{"arch": "convnext", "model": "image classifier", "dataset": "microscope photos of single blood and bone marrow cells", "train_examples": 48542, "image_size": 32, "crop_scale_min": 0.7, "horizontal_flip": true, "translate": 0.06, "targets": ["cell type"], "num_classes": 17, "isotropic": false, "norm": "layernorm", "activation": "gelu", "mlp_ratio": 4, "inner_norm": true, "patch_size": [2, 2], "depths": [2, 5, 5], "widths": [80, 160, 320], "kernel_size": 7, "mixing": "mixup", "loss": "cross_entropy", "init": "torch_default", "residual_init": "scaled_by_depth", "optimizer": "adamw", "lr": 0.0011, "beta1": 0.9, "beta2": 0.98, "eps": 1e-06, "grad_clip": 1.0, "l1_shrink": 0.003, "steps": 24200, "batch_size": 128, "epochs": 63.8, "lr_schedule": "cosine", "final_lr_fraction": 0, "warmup_steps": 1210, "weight_decay": 0.2}
Rows from block 8 of a small image classifier, named by matrix and row number. Rows with one number belong to one neuron. Each number is 128 + 24 x the weight over its row's rms, rounded and kept within 0 to 255. All counts start at 0. Numbers have three digits each.
After each neuron's rows are labels from the 100 images, of 14976, where the neuron reaches its highest value: "patch colour" is the nearest of a few named colours to the mean colour under the peak. Only what is clearly more common there than usual is listed. The data: microscope photos of single blood and bone marrow cells.
# fc1: MLP up (model.blocks.8.mlp.fc1.weight, 1280x320), inputs 160-239
# fc2: MLP down (model.blocks.8.mlp.fc2.weight, 320x1280, transposed), outputs 160-239

fc1.93:129115119105098115130171131104086118197130135128129116132116127155103160127113101060127123162089112123115118138131128139104128143130140125105139128110096146122151092117153160128172150107116132122166135139125132108140138143130096092139143098
fc2.93:126112171115101110135087128095125149139136150130133099131070131152155112125125110138064136158146156116159130123124135160174111147144120089124110134110126129138191140129138104062138134174124114115119120105128066172085160129082107142121102133
patch colour: pink

fc1.440:113184122144149110160089109143149127149116111151130115189119149113152078191198127123144141092160145135132155164135132109124052121114141134130146082136167082108098138091117132113159125130115114122161116120160112134126122111141157153134148153
fc2.440:122129139135115111193124104185077071130145124115106117093162160141129104099100151154136132170122182108127118138134134134128126110157130141126077135130154130147153143129123106090078120108129138099130135155127108101137136149132177169108097147
patch colour: grey

fc1.638:171154085146116106130142133115132112126160127128097065128119128098118101176130098074115124132095103142129129138127118129118111118127195090114102122083122122155135128178136123095133161137160105110142119066123170150132154121172129153128128134
fc2.638:153182141144123195143135126115142074120139077138146138117133112112122131149134121137127137161083092106136127155076130125184172146131126116114127128127130132121124128129116082099118111127132165131107125129137107111154163149146141162118138132
patch colour: purple

fc1.200:119096116147159120135122125139170150126142084130149126178118126144106069150137100109108113150114084142124114164085109113103077187130158118111120127144096132115158099141138095159141128103104130167119127105122083113128124121120085120111131127
fc2.200:135073106136137133108096129135110184153143158136153129159158151122187173095125052128078127125129153173132122105121198122127123124141084136082146110160141138150179119128134083131136196128159128127115123070120127130120142142117177143083106131
patch colour: white

fc1.225:115131145127132134088131129092123148098118126133147145118102191074129128128126143151141119153166165140126103236125153137104113145082091133149146144099108145125105120123142111134128142136128116127158126104128128108107128146127104120142134116
fc2.225:103148089099125128070094149110154141162145138119144122174092083105123108119099112106115107098120095142101147139128136141081125080129116139131128125182129123133103185138152165136152147135113138141186171197133123152116130132131113143168135158
patch colour: grey

fc1.449:085130150119116140140129144117129170125164144126117124103114128142129119194101124136109119138129101120100110128152153146128111121123134114133150119124121142168112128137178187087119126109122086135136114167124119118103154133127137132137126124
fc2.449:116112101133123147101134138149103144145104172102141160131131164134182137097092120163074132121112121147081088111142123148104107110130113165096113127128129137098159111158121125137147131124122153135092072129169146135127154167103167135133108101
patch colour: purple

fc1.470:158208142161182152148179162125201120117124122106098129133166123132116143105078154120102130165169108136105124119141088126134099092130162138097113133105149125109134111145142116121103106130098104125123147132076099160126139128113120125140116176
fc2.470:124137113159115159129133170121112143140128133116100140128150160091152148128159080138146133103126111149101093134136129135110159128115151161118129150104147132104135130127131101127130114088151106129127126124160146050145130139127136129109137105
patch colour: pink

fc1.45:131134123128094116073167089111124173125077129135142109131139124158151109128117104104096128155117129126112108163134092117060123152146156135134139131099141168133114121094150127124170148118104081149153147140147141143108162138112136121137141138
fc2.45:158110114119163096187182119144127118130170123093124110115132142181133091111185132126111141136080129150125122122138181137128078114119103118147183104118137124152147120120117130151129185106085109139138145174115109124134108132128131168102124102
patch colour: pink

fc1.141:149113132137141138105163144128111149148130071123100129148153111124112134100106110147108116124130115138151133165128196142140131169122120128081194133125168120132200120135161119142091113104134111180127153131121075097125128109116083134132123166
fc2.141:116146114134092137160122121121129112116173105118103118122136139132092141155097135163127136160146139133182081126094134146159159137146119105141159135128119139115139121140124128137128141118118130133130074099139193111132111119131106092122136140
patch colour: pink

fc1.87:098107128156122127140144144082089128124090127109119156128115121126160118128130102117153120168149091128158124132158127142046141110129190065078193135154181112114109129140124130144180192130121135207096119105111158127115122138141148099135148124
fc2.87:124145126128115126150124162137157118118158121129119122144135141123120114149152176118128090146154126153176124133162091107129156138167166133129196089130094102129122095128135209127121147121155128129159112125132133124100071097145164140153192111
patch colour: pink

fc1.633:033123128174081124176123158172150128133165130111125133138152081115141073126144112142128148090156156119084164067109125154145109130096105148132190065090088132121105177124132169172161095152140137141094154142116139127145115130162148141136149123
fc2.633:117122126136129128124143166150152172134092123141090130132099092148130088146127130104134153136151117140097202117166118111143131148142117145081137086094121132105138114126079137122095116140079128133138145127110120146106106139118123088122079041
patch colour: grey

fc1.648:103127113107127149109131123122115122070137132130161134134133139076141141158154161123142155186104137138109123115118120129111146099154143107128108114105151145146120121107178130141118144140116127139136104118128140148107120137117104128115074141
fc2.648:142137160124122173165125151124173121134118137135167158118134086108134167143133119138112123139115138081146165148109102129140124157137093127169125138146120155133128125129072094142086149118166131142107134070136081101162158110107112155154144138
patch colour: purple

fc1.486:104158081137107100130129119107130126119128060122162100165134111125146120153145122134128118132201141110136120145119120160150125157129145131121121135109134162156122126126125150132148111110138081101126167076131122126133134120166169126122178127
fc2.486:115135114104154099141139102118107096116187143153149134112092117140123129131125160149121123139134144126104132124115130110148159123121114121132126135060116172137140127093091124116161120152099158090155142102118149146145122159107135125098130142
patch colour: grey

fc1.541:160176125123151121134141130136160135131084112113130140133135149138176130172136138163126120153142101141095124129118101136132110127137096129155104111134128140107113201115120148100081105129117142118156133127143089150073154131131122135139148151
fc2.541:116123136126099121093124167130121122135124136122154131159140163130146170082116104138132116102136171132131077174127133132151144113130185137129124142113143125123168172123126130109097109106127112087156116162145129125109132133121137112125105160
patch colour: grey

fc1.317:162178132157138111138153133063154145119101114126146159163143128165147151084127113133153145188158141130095112118132111111155126134140129103118137156112119093093127179128138167123130105132121109130110175102133110143125109106126139113125144144
fc2.317:123140140172152114119128139124104087145228128119143120079125154133113137108132117124151154139138095125124137123124177149116124123090150163115143152114152121174130096121137074102157161129145141099131144139131177094134094128158128112116139131
patch colour: grey

fc1.267:091151103137133141154176121095212122178150111133148130112113078097121089121161133126127200078177147127073155103139104135138127135140122147103149087103156161122115135115097115138134094134122121159164134122118115110113106071128130123163136118
fc2.267:152117139153127139118167150129153150165098113149080076116105082107118134131128126135128128116145128116061163088177135117137131135106130134107138122080113113150134134100057129126133129142129142161132171135045084171099142131125129116107108101
patch colour: white

fc1.617:108076138075126105107119112093126141095119129140116170151131113157143133146118097127138152136125194130144102093169126113137124125132129128126196128108123141123135182095117102142175130115143082132082135097124128132146111138057144126100109127
fc2.617:150090160121153130150131079120090095130117151127114110125172133147097147100133116108102143161163130126166110131177136130171123081083160138072106133138156118115129109146154115115144069151087137141129147141114157127108137134161123076123078070
patch colour: purple

fc1.284:126104073118119125147170157141182112132128124098130136158134142120149105147145191129148152129198091149048108143090095133107128174140127110156113139109099111087106086127114146120127140129144127090156176112119113171109117133155150162091148149
fc2.284:122135121117126125154135142118113070109143096135138129119167164172122154135116131058148158116131138119107100124101153109150107125151128118138165107107127129137123147155097116043108117122110142133134121106106160091128080115135156100128119135
patch colour: pink

fc1.222:148119109167127042152100113095145123128130105126194121135132132139100134154108151132115177111124153132110107153153136154183126131135124153101145098118123152096161163128093102081097129121131067122162113138123092129164146131102071122167132143
fc2.222:152155177141164123122146134149113121113125130123128118132142125122160126175162126182136156162155150160143125137189150097123142148174171220127126105104098085122121132132134131128100102133159157151106160116131099116096121124154115066119139108
patch colour: pink

fc1.405:139086117129145141098135126138136119133134118113175132171123125120129131114096176181084126115180121123076098141137108136108132175127111155183127069109080131129169147170139119130139161135125126127135126083124112131106124138174174096177152130
fc2.405:126157131110111184133132145127119124128136141108120140126136159193138137127140091142113178138146120173136126115104155128141166148145135140145135158113111114142167129135121136106102096128125157164118100135113180110128097130131177112139112112
patch colour: purple; blue

fc1.710:145119144134140133151144161085127126128126134130127166112116133158150122138140153154133152137148123120097140098171121109133129113121143093164135173114145106123142117128103169100128158110143078117123136127128137114081137100163117124117071132
fc2.710:128149113122111116098115149134108118127133149126104133122120152156169119142135121135121151126197147179125109120152139094133139126109148139143112098123127081088160119149156158062147149144108098117167106095127159119074110100131125110144147127
patch colour: grey

fc1.26:119149116134095145100095078100161118134061115139106125128094113100122129132087159159116156113127128132151148122101154157124121127148134111141148106097136134113140130120173147137182106136136129192135127085148147136088182117144117121143131122
fc2.26:117134134141119120177151108132151113106152120151150139121124143130130126130123161190125134138084102136168105148128141099159151118113089124119122160133128132135110165129145139131157125114141136104126142151135139135151165221138109170127128135
patch colour: pink

fc1.554:131133074154149171128116134139157180097146118083123140143115089108104088099111146130156118165131167123067120109129092098120176129097139105169139121102096139117143210136126107144143146163092128168149174129090091136106099121133142137125131104
fc2.554:137063108153112110165165148161126148157135111131114140140117096108128104130158137139132122103137099136126121125122108127108115117108132136114124119132116127135092198134150119169129164063115070120111123132156090177140102141121101134120105090
patch colour: blue

fc1.203:157129119136180091135133129155129126121080122114142101168149121150146106159118131131114122133115112136138133141133130143143129124075123133144124127119153183069123143152136136098097180122085128119126158095088123128100173145125121111121119163
fc2.203:125146151108102122130128123126135091083146110117153125143150128106123163146140156103132097173066111131149068168093144140116129125168157134150076147115128109165111158136120144132076094085149155151108117156098131139123117130154134146193124172
patch colour: grey

fc1.318:114140115124130126117112121118143127110131100136137128115114125091118117069144192136166143128125130133129152126132128125122074130175130102119135097157146101090098124107116123126158099172139120145129138131162126153100113150106107147116099123
fc2.318:127111154127126161123127079116118078087128130153157162138111176098135135128135119157128151140107128101120093112109136109131161142123108100165120156134155129146118145102123120123110138115188131123122127073126094066142156161140111158121178181
patch colour: pink; white

fc1.51:132127132124167143141131125118118130147132116123150139118192128123201073172098145097149134124124126131132152134138113105134125158080167072130125123138116109096107144133128127163076129105109085110168129125109137195140148127175134132130103108
fc2.51:117130206131101077152110158118126102149130148112126159145122147127107158129120119119093154139154128058157119158142113184133133161122120092093161128122116104132141107167140122099141100122157126112090127087107094137108152146096106118144123178
patch colour: purple

fc1.353:142106087128130135143129126142208129119134125094150131131124097131104147110105126126128179142140129128061126114133115082146109110167133161158122113091139181125141166158116094129147113130123142128137112124109157140132090134172157132129127124
fc2.353:110124065112152119128130101122134207135136110129122096117090070112074124105145146119156046096097077114090141109092097147108117072126109103128118144148125141092096170119120153174130116098123093114172154158125110140122124129113129126081141102
patch colour: blue

fc1.5:116126126114114092117141128090146123106159085155178162134133158144111118130071142124133176131152115156107098142141119137121093130127140140147110119137129091146178121144161115119127123155151080124136115128145183118091128103133159134133179129
fc2.5:108130128132124183118132132182109123130128147089124142102150149138130178129131091121095128127108140134103102127147122147124141144153132129161094151098114131142144112146055088131110072117137176143078116139114161136172099149090183131175131119
patch colour: blue

fc1.6:112130141138136128173119165113117142172118129133121103172127095156122099129123115079122109176133116106108087124140099156089087134200110098121152139132167103109115116163138120139133174134121090131109101146147115105108138128103110150105123157
fc2.6:101146146161119075135150161145123108155214119145072122122128133164114125173116103116159141118186158137139123117131124120129115125136142127149186118115118130113145086078162137107147112133139102143154112132146113130093088114104118050120124132
patch colour: pink

fc1.226:156162116136128133133121120129159125095136081142120136127128120118176092132135142135203123094153125137132114138107098098128132129094161137124136122110129172095099137163147102121116110097125096124117141121124166173121160134153136122156122152
fc2.226:128136183156103084098117134125131093116106141134121172132128124080144156138126134110126130147148145085167107128151074140127122116134122118050128117113128123137136128177160133088143094137164117097129127139146113135112169139155113129151088208
patch colour: purple

fc1.385:087115131133145113152127110159107145050114108066104108146101122116113125115087113078118101158131182161107085140137126114125134188173134153065117128105137109136132115128135127134111126121109124120108134127127137099158184176180131126127155150
fc2.385:134158161126183108130133171132130117126146136122114122119104102125142121189126087147115135119174125147119131131165146114125120120078193133068162107142105085110134128128157141142128144135130142155100133131138159141105137128148130078122198130
patch colour: pink

fc1.499:137136094118092151102108127149169139117111146093149170128119108129124135120107122128151131174124110143077111125166155101081155123153147121135124117100120170097142147128128139127170083148128143176169153139122152137079106117155188129128141117
fc2.499:121140103142142131131125111170125173121113113154126059100078069120146123133133174142128129110133060133138120092111103106117129127053128101123126136121124129132102167128139138167124129097149074152137123127130095176115144132115098137115108128
patch colour: blue

fc1.691:110141127116139154121103155091149170104188146134106143118155154126136110155173125131125168119144139101136124118151124130117122125128129132148160130118118154107143154128123119140151108160111092148142116123122155116100140127095149127160173132
fc2.691:186106129119157122176154126117099109141099096133135101124128127122106135132126099102134080114108163100122149104160084131158082091187115141141189143130116165090117110127119113173131164128123172173128125137125066158124130119098161086126117116
patch colour: pink

fc1.528:125163067113132074119152131094154144119132121130190123141151113166159130136132147112170153126147131135119105124134138103146121131112133139150129131114156139132111152205206165141072124127121131121115169088117133147141121124145126125115139118
fc2.528:122165087137084146090125117119140122120152078101117085120130123159094154169166162098147126102127043158118104118127122141123126129097115135128094140118082093165089117128137165121153162131140131158130127182172144122137065118148119111149147119
patch colour: purple; blue

fc1.623:088126084118083059111146121110129127104082099137138116131186118130167121111120146124150125129127120122148130142086130168142145141097129119095134136096142183143150122166129166128167142136149126134153143114168140140103115166141091077116126128
fc2.623:106116097128071099104156052136113120115097109056111131108133203130129139021151137114137136103093150129147115131147126173089122124110177135160124122116168124127148132133139129144118103097124137080148136121142211130166110135108166127134142165
patch colour: purple

fc1.452:086122141119184100162122167117129075101096130115116110114117161139139134156090130129123120143166126131140121099147114127126101113147155077141158162132144121130126152111102123148144128132122132163139108125133127127133140082175124138158146137
fc2.452:134124125125173108137140124201133130104071137134099113113120162128113126154115126114130123095152124127115071080131113117096137117132137114123113128135138112090140127124169188118148108132141105113144126194138121166126118158120139087145136128
patch colour: pink

fc1.153:078109129130119132086143103154145128164164130088118127109172111138125126104121152073145144118114167158133122147099150125118124142153119160125128128143140117134124115115154136129164110158099135136179114126129129133126109150116153128183160125
fc2.153:080130114170129143132120114133139147133132114176176104122102134120117107141094131176130132134127125056126128145130120118144145106114124085183109125099133167116129149145095121127128129132077120107171110089152122147127146119119137118126086138
patch colour: white

fc1.383:103122113138120153117097084145096139110135134123159135127143165081151104216144060128166143159095129133127085136117148126095138124139144119113124144100148143130124130132138137093134148107085130133163146133142191137118130105137169119137104169
fc2.383:129157126132130152153131136130151126123124099157128128112125125094129145157127136167153114157102129080129164159083103110149141112166104124184136142145129175106133128120066102129101078091103137120124119118113080113145192137090153143112129140
patch colour: purple

fc1.728:094151088105129170132122071140118133137143133130122151111116074064119110125135156124138128158135130151074121164134144096074139134120124147126137154123123156131177139106131119131151102154109132136146142144137118122107084144144154105126146112
fc2.728:102131109096127108131116109159123131129102137147160063111086080100094118133123190076134082109137099123095141142137088117097106126104121106133137137142074144121074169173123128192117141128155097134152137129117089142098135094089114116143131151
patch colour: blue

fc1.355:114142145095153149125109112110125136132130120139160145115152129121213076143101128112164160151137115124138127126146118116123104111088164108116120137133146123132114125139131132151096125110135079135142112126129146178159130141179125118130057123
fc2.355:115127155121119087126115121113110111135116149131131128108087154151121146142128104144119132135142146093177119142129110170136120155152083084125163152116128121128145106156155117098152125122132138127109131090110123118104124153078113126151123155
patch colour: purple

fc1.294:168120067120132134126122092136134122095120110108130080133101129089163129166167139120122119117129187117104140139138130112129107149138177171095170109131121084136145119110139167102141161095131104079080139126131163225101167124185138121099155132
fc2.294:159157126080159136153119126133128116134132109108123146116109165127109114082128129076159109120099181093129157119124139158139116168151117124128105146109141170161146082128130110092134099164120129107155146161138130129181165133123129125121124117
patch colour: grey

fc1.307:129138100104128135145128064108123135138145102128139127154144129094137098147144143147126200120129120117131141167097198128152098146151122146128135157112128132120131123113125119095132094092150130137148144119144117118122134153098131135163136173
fc2.307:088131122128168113091144127116139155108113123119121105120095131142125132153125175089133126119139127130152131072123149126139125168192156125134182130130120134120117102095166176131135142117152132129137104135111138150113105155116129095145161125
patch colour: purple; blue

fc1.118:117126111098088095100221129116115138151141133095127135138077181142122141120125117067126122125125137126145154123119134165128130169129128097113142126100089123116149116124151148131150134105094132149179139143118119110138133138126102096129172121
fc2.118:109148192128122117133113124100148133136122164124139133130114129154188125116102115184072148156159151117162120127109121162171128116179124119119091106128128113139177154151148108085151104158138132129111118094097071172098161143100101138123119139
patch colour: pink

fc1.637:127125075129107126131126078132122129122123152127170125113128110133126121135124144129115154146121102132080119150120123101128094129185133086181109130135138163080138121146130133132116114133127122139143148050128124189131107128145116146140142118
fc2.637:087124099135131075120137126125132129134128117126125115136132107121098089117134107116155118088096128129140140160132106156125141069137158124141123129155092107087132186153152182202148112117131093091180120177122138176136129111093130118121128165
patch colour: blue

fc1.474:139089131160110125087122162110159143129117129144121130158133127129156128117111120141156142126148167141139133118131115134078095109176134174105134101062129100133139180114125094138162113133134169173151109128121112148128109138139118130127128130
fc2.474:129099152103129075145107111126119121160166127106183143168103113136166132123141130127113128088115125132097113123127104156156118130089156151121123123098159120143188145144151117125151174164103126131127164158147115144124149173161103127115128127
patch colour: pink

fc1.753:124108112130122127138199135093168148085134107174085153113148117130141108118132132153139100109125147106126162175122127127114130178127147129126132123097132153179148131156187129128138153108148112124137194129077123166126153126089147149136163140
fc2.753:144123129147119152093120122095148104117129116105135191127129177155137121092168130105126141129101121144128130106081100125111119145134123120148121152180126163136186119095142125134128132098098126138112115122170151086179139127134161148188122120
patch colour: grey

fc1.47:067136135098117131115122108134133119067133110122150119115128138119161122126131110116149141176150142141112154092126130114074127112130111130097157130128104131121157155122128135078183107122089150172160089108133138106145163106162155127116077172
fc2.47:127155168186109156130114129137166107103122132132149159138140126145139131127110112117152117129105146078172127206110157126151112128149130106117158127145133125127130133114118127135092143141125131144130142120151109091128166113145119205174147131
patch colour: purple

fc1.154:123122115096129144090143136124154156132126126130119112105140093145156120166125133079193185129117116167137140098114127194126116225122114149138157168128125149118140155112189146130125202110112111093112136128128142123109113136164157119124140117
fc2.154:131176129190126189144134127115132088164116137128111153149168100143129164113101077127150130129091119137084126082134119128131127107080106173095131122086139128171159103117126126123129130127172171173098108123149130120158174142132158084078133128
patch colour: purple

fc1.435:139115123101132105130163144172126127164106107118126131146135109123162125114124174137161122091111141153131161128114139152112143123119117144119135076129125174075093130127107121198140136138104151161113147162137112117154127129126136124190113126
fc2.435:093109123118082114147134119101124127142126144125150116134117128132134098132143170146113143156152161107189131153125121136157128131101119089182112129101125129123142128166084112132115125134126104071127098075129101152133149096104127126136112111
patch colour: pink

fc1.290:138124134117159083109115136121115086153119126088114102173102143126126066127131147141125120124142129170094150173144153133127120118092118159127200145108148133074112140190134132137154144134108129185128127108138155129103179082127137074106146138
fc2.290:109149131112135108131148115215121110113159125128112125145110124135115133141113144089146114158123130107139114121132176090148127161167149152144107158142107121147098133168133166135127148134125150156124132147118182103101089147123156110199139131
patch colour: grey

fc1.182:139109152129119083136117083130126112143115095110131104130159144133129121133137115128095119122130157134133134119109128177111128105126135098122143167098123121127130127113109126125130152168160142158150142142118118142127158133123130100145149125
fc2.182:131094096136137136095127148130081129152083139061106136130146145166117120100152149161124129132118140165159093114131120179143137128126086155140096161121125146089160100126130152126143133132121125112147063154153146131129101128116147119118119093
patch colour: grey

fc1.562:134107136121121124154131146111127125099095075127117103179167108111154108141136120122094118105162157135135161204113139129167124113104119132167164166124146134117140125113106149111109152126130129121140115131135131118141122148124158126115128160
fc2.562:109135091128122130131127151132115145123122173131129135122152124164112142103143138124106131100126133175125114148121201119133157112118142132129077126113131124146132128202099143151149136137150114104141132088135152121156130098117166104133143122
patch colour: purple

fc1.493:109144135156147146130134102129131102111129095139168116121113107104152104126133133116126119175137127140093127094145149130122124097112118149113139105118100136086128182108168096131149125153121141094127114074125112148136140109139125130096082206
fc2.493:114142144141056172135073124092116125120114128130199154148116139126161148111104080081116128103135144094129157218122116119133132129147096134120147130113136147139148146146109122103070168161167127144135151081125096115156149105132101168142102138
patch colour: pink

fc1.193:133142096134151108119105154127185119127117113114139121182120083124126087118154128128116133125131162133125124112154141112102143114128163117127142153130119146117149125121096127109146153100144145194126188116111139127125149110128123142154135126
fc2.193:150127108122146135156095113131102159174152128128117090130098140203140125129148119119122138197126117173138119128105099127172101136119101150151128130137119141116149127176100127128091135124123153147098088129145090113093094151074161146126119066
patch colour: white

fc1.281:100126148128086103121148143091128125144131145117104114154115116075180118099140118131104140082132186129160125119177142118132140135128125113173156088123105106102128148123125154127132144114110134151177095113131117109093159132092130109098121161
fc2.281:133105124140128114162134111122134127086122126126138128095130144136104130110129117108134162124142162134174142122138154128175131128151101121144112166114124130166110163104179131119137172130137106137138165168107117111129105131144129104085126140
patch colour: purple

fc1.650:144149137146136121138117092122142097137126125149152095169117095122134119144152146134124120146130139116131110142131163134128125162127133171129179117126148124154154138116133139148108130144082115177139091129143132114149113113118123106142098135
fc2.650:142128133092187155139164095087130181143136164165134117119099124185133110156145142106103111145140095132127102114118092079105123158149110117123148142073118148114132133132115080130151112121132100138104133101128124111152103142093128099104114075
patch colour: grey

fc1.734:130110128095113119161148125128135109160102128150100076179117141157127121103158143109120112092130092155051128115124140117131069085128091153133186106126097105069136128115120097141131130152139156155115127137144124133136094143125165118133142099
fc2.734:100104118145137152178123119128100144135188129166152134123123131124081133110088133098133113095094138128121168125103149128119117114128126059136139189141147194140129137098078096148113159082111130093132102153139102134148136094098135131119125129
patch colour: blue

fc1.663:110086130152123108119153095191132150118122103144109151123138096122137126139135105121127105133158170144111099142091122126159135159127105137146220117099129133132087124163112159176179177092147115153091119099115129110098095101156119132112179164
fc2.663:147110128145135080123141144121123144134146130109114149150227134091119126115138149143180118136152179127137107154174123149112126067117183110135120087110148135121125128092131115163148120094130079092142130148182111128139143108101126106130108121
patch colour: pink

fc1.574:111125116102144112161138064127147147127073111110176099165153120128129123099115170131143184135153086144097085126104129109133063125130145115170130132127143132117130136148107106131141095119103123159119108122164147168124113129124127128090150137
fc2.574:049120083134104125153143111105138129154145149108131126134122123095095113073129118140129084086095122106121123176117115178108125052155126090142094114120111132097122188153076125201146103118135132088141096156130131128164155146083116149119119156
patch colour: purple; blue

fc1.544:135137132132129084141142172164143150122081082116130107126166131123189123109162112152120138097115147147104140107121142108117142087128123093167126124131134119086168126121119110115153131129136123151145101134161117128110167137095129123152119148
fc2.544:128100133129126124097111152119085138137085158150124097133151133125132094109130149128091162102159147174138148112161162095133130131105116143123124091125132129134168099158094132110157128163125123102124115116066146153095158111114167099105091108
patch colour: purple

fc1.527:128135134114114066163158147120128102148118129096126123145202121062161138083163132125143131128124127127130134122066101177176114157118151115110129124098179135143131099173084167091150127132128084152124157119134091163131115159122114113123124099
fc2.527:133128088124129139097121076097110178144110129101111139122108135141136141092114128144118101158087111137102124108122140165103122125114144142124131137111130128130121123120128136133110072082133144117160112139121157151131131132076133139132119119
patch colour: grey

fc1.629:100140115109115164072128100102142101104129124110200139119115142127174125141147123104171172121124139138109129118119133129109132128150107106112113129126129142118118116108119139100131128109119148128166117121121147136146118132110119157113066170
fc2.629:128118147145117142166124131124171112122114140133136158142128141056126135114102126144162131141097122073177141168134129129102134149140124125148157139150144126105108121101095112130111131109134113112124156126147103082156124130113120186154180207
patch colour: purple

fc1.724:092130128122139114120135164134107116150137139106137141124124120123125090126081111114120125154193124114138155106129133125125097133119140065159151144135118132082122083152123137135170147136138100165083119133138133125092127087155132092130160123
fc2.724:144140148129131086140113094167130172110118111155115123120123131119132101144117143065150134130144123130102154085156092114131146153116108155120132104134140138118128124154187148078112161152169092143141162135108123131085142137135104138136119125
patch colour: grey

fc1.46:128128103184152149184120123114125127144124128114149121171111121096096122141141176134158132123120117153133146126169138117117127134112120108128155083137128085102146152128129139142163129095139129152176106122117141079160135120119145127096099121
fc2.46:137086166131113098130099169132117147125136124140152125121164112125134129133129156120146169136153136107131100167162108119135128116112138099129114152124145134137115135143126113085130154138108107084152195102174135095107140148169115144100087124
patch colour: pink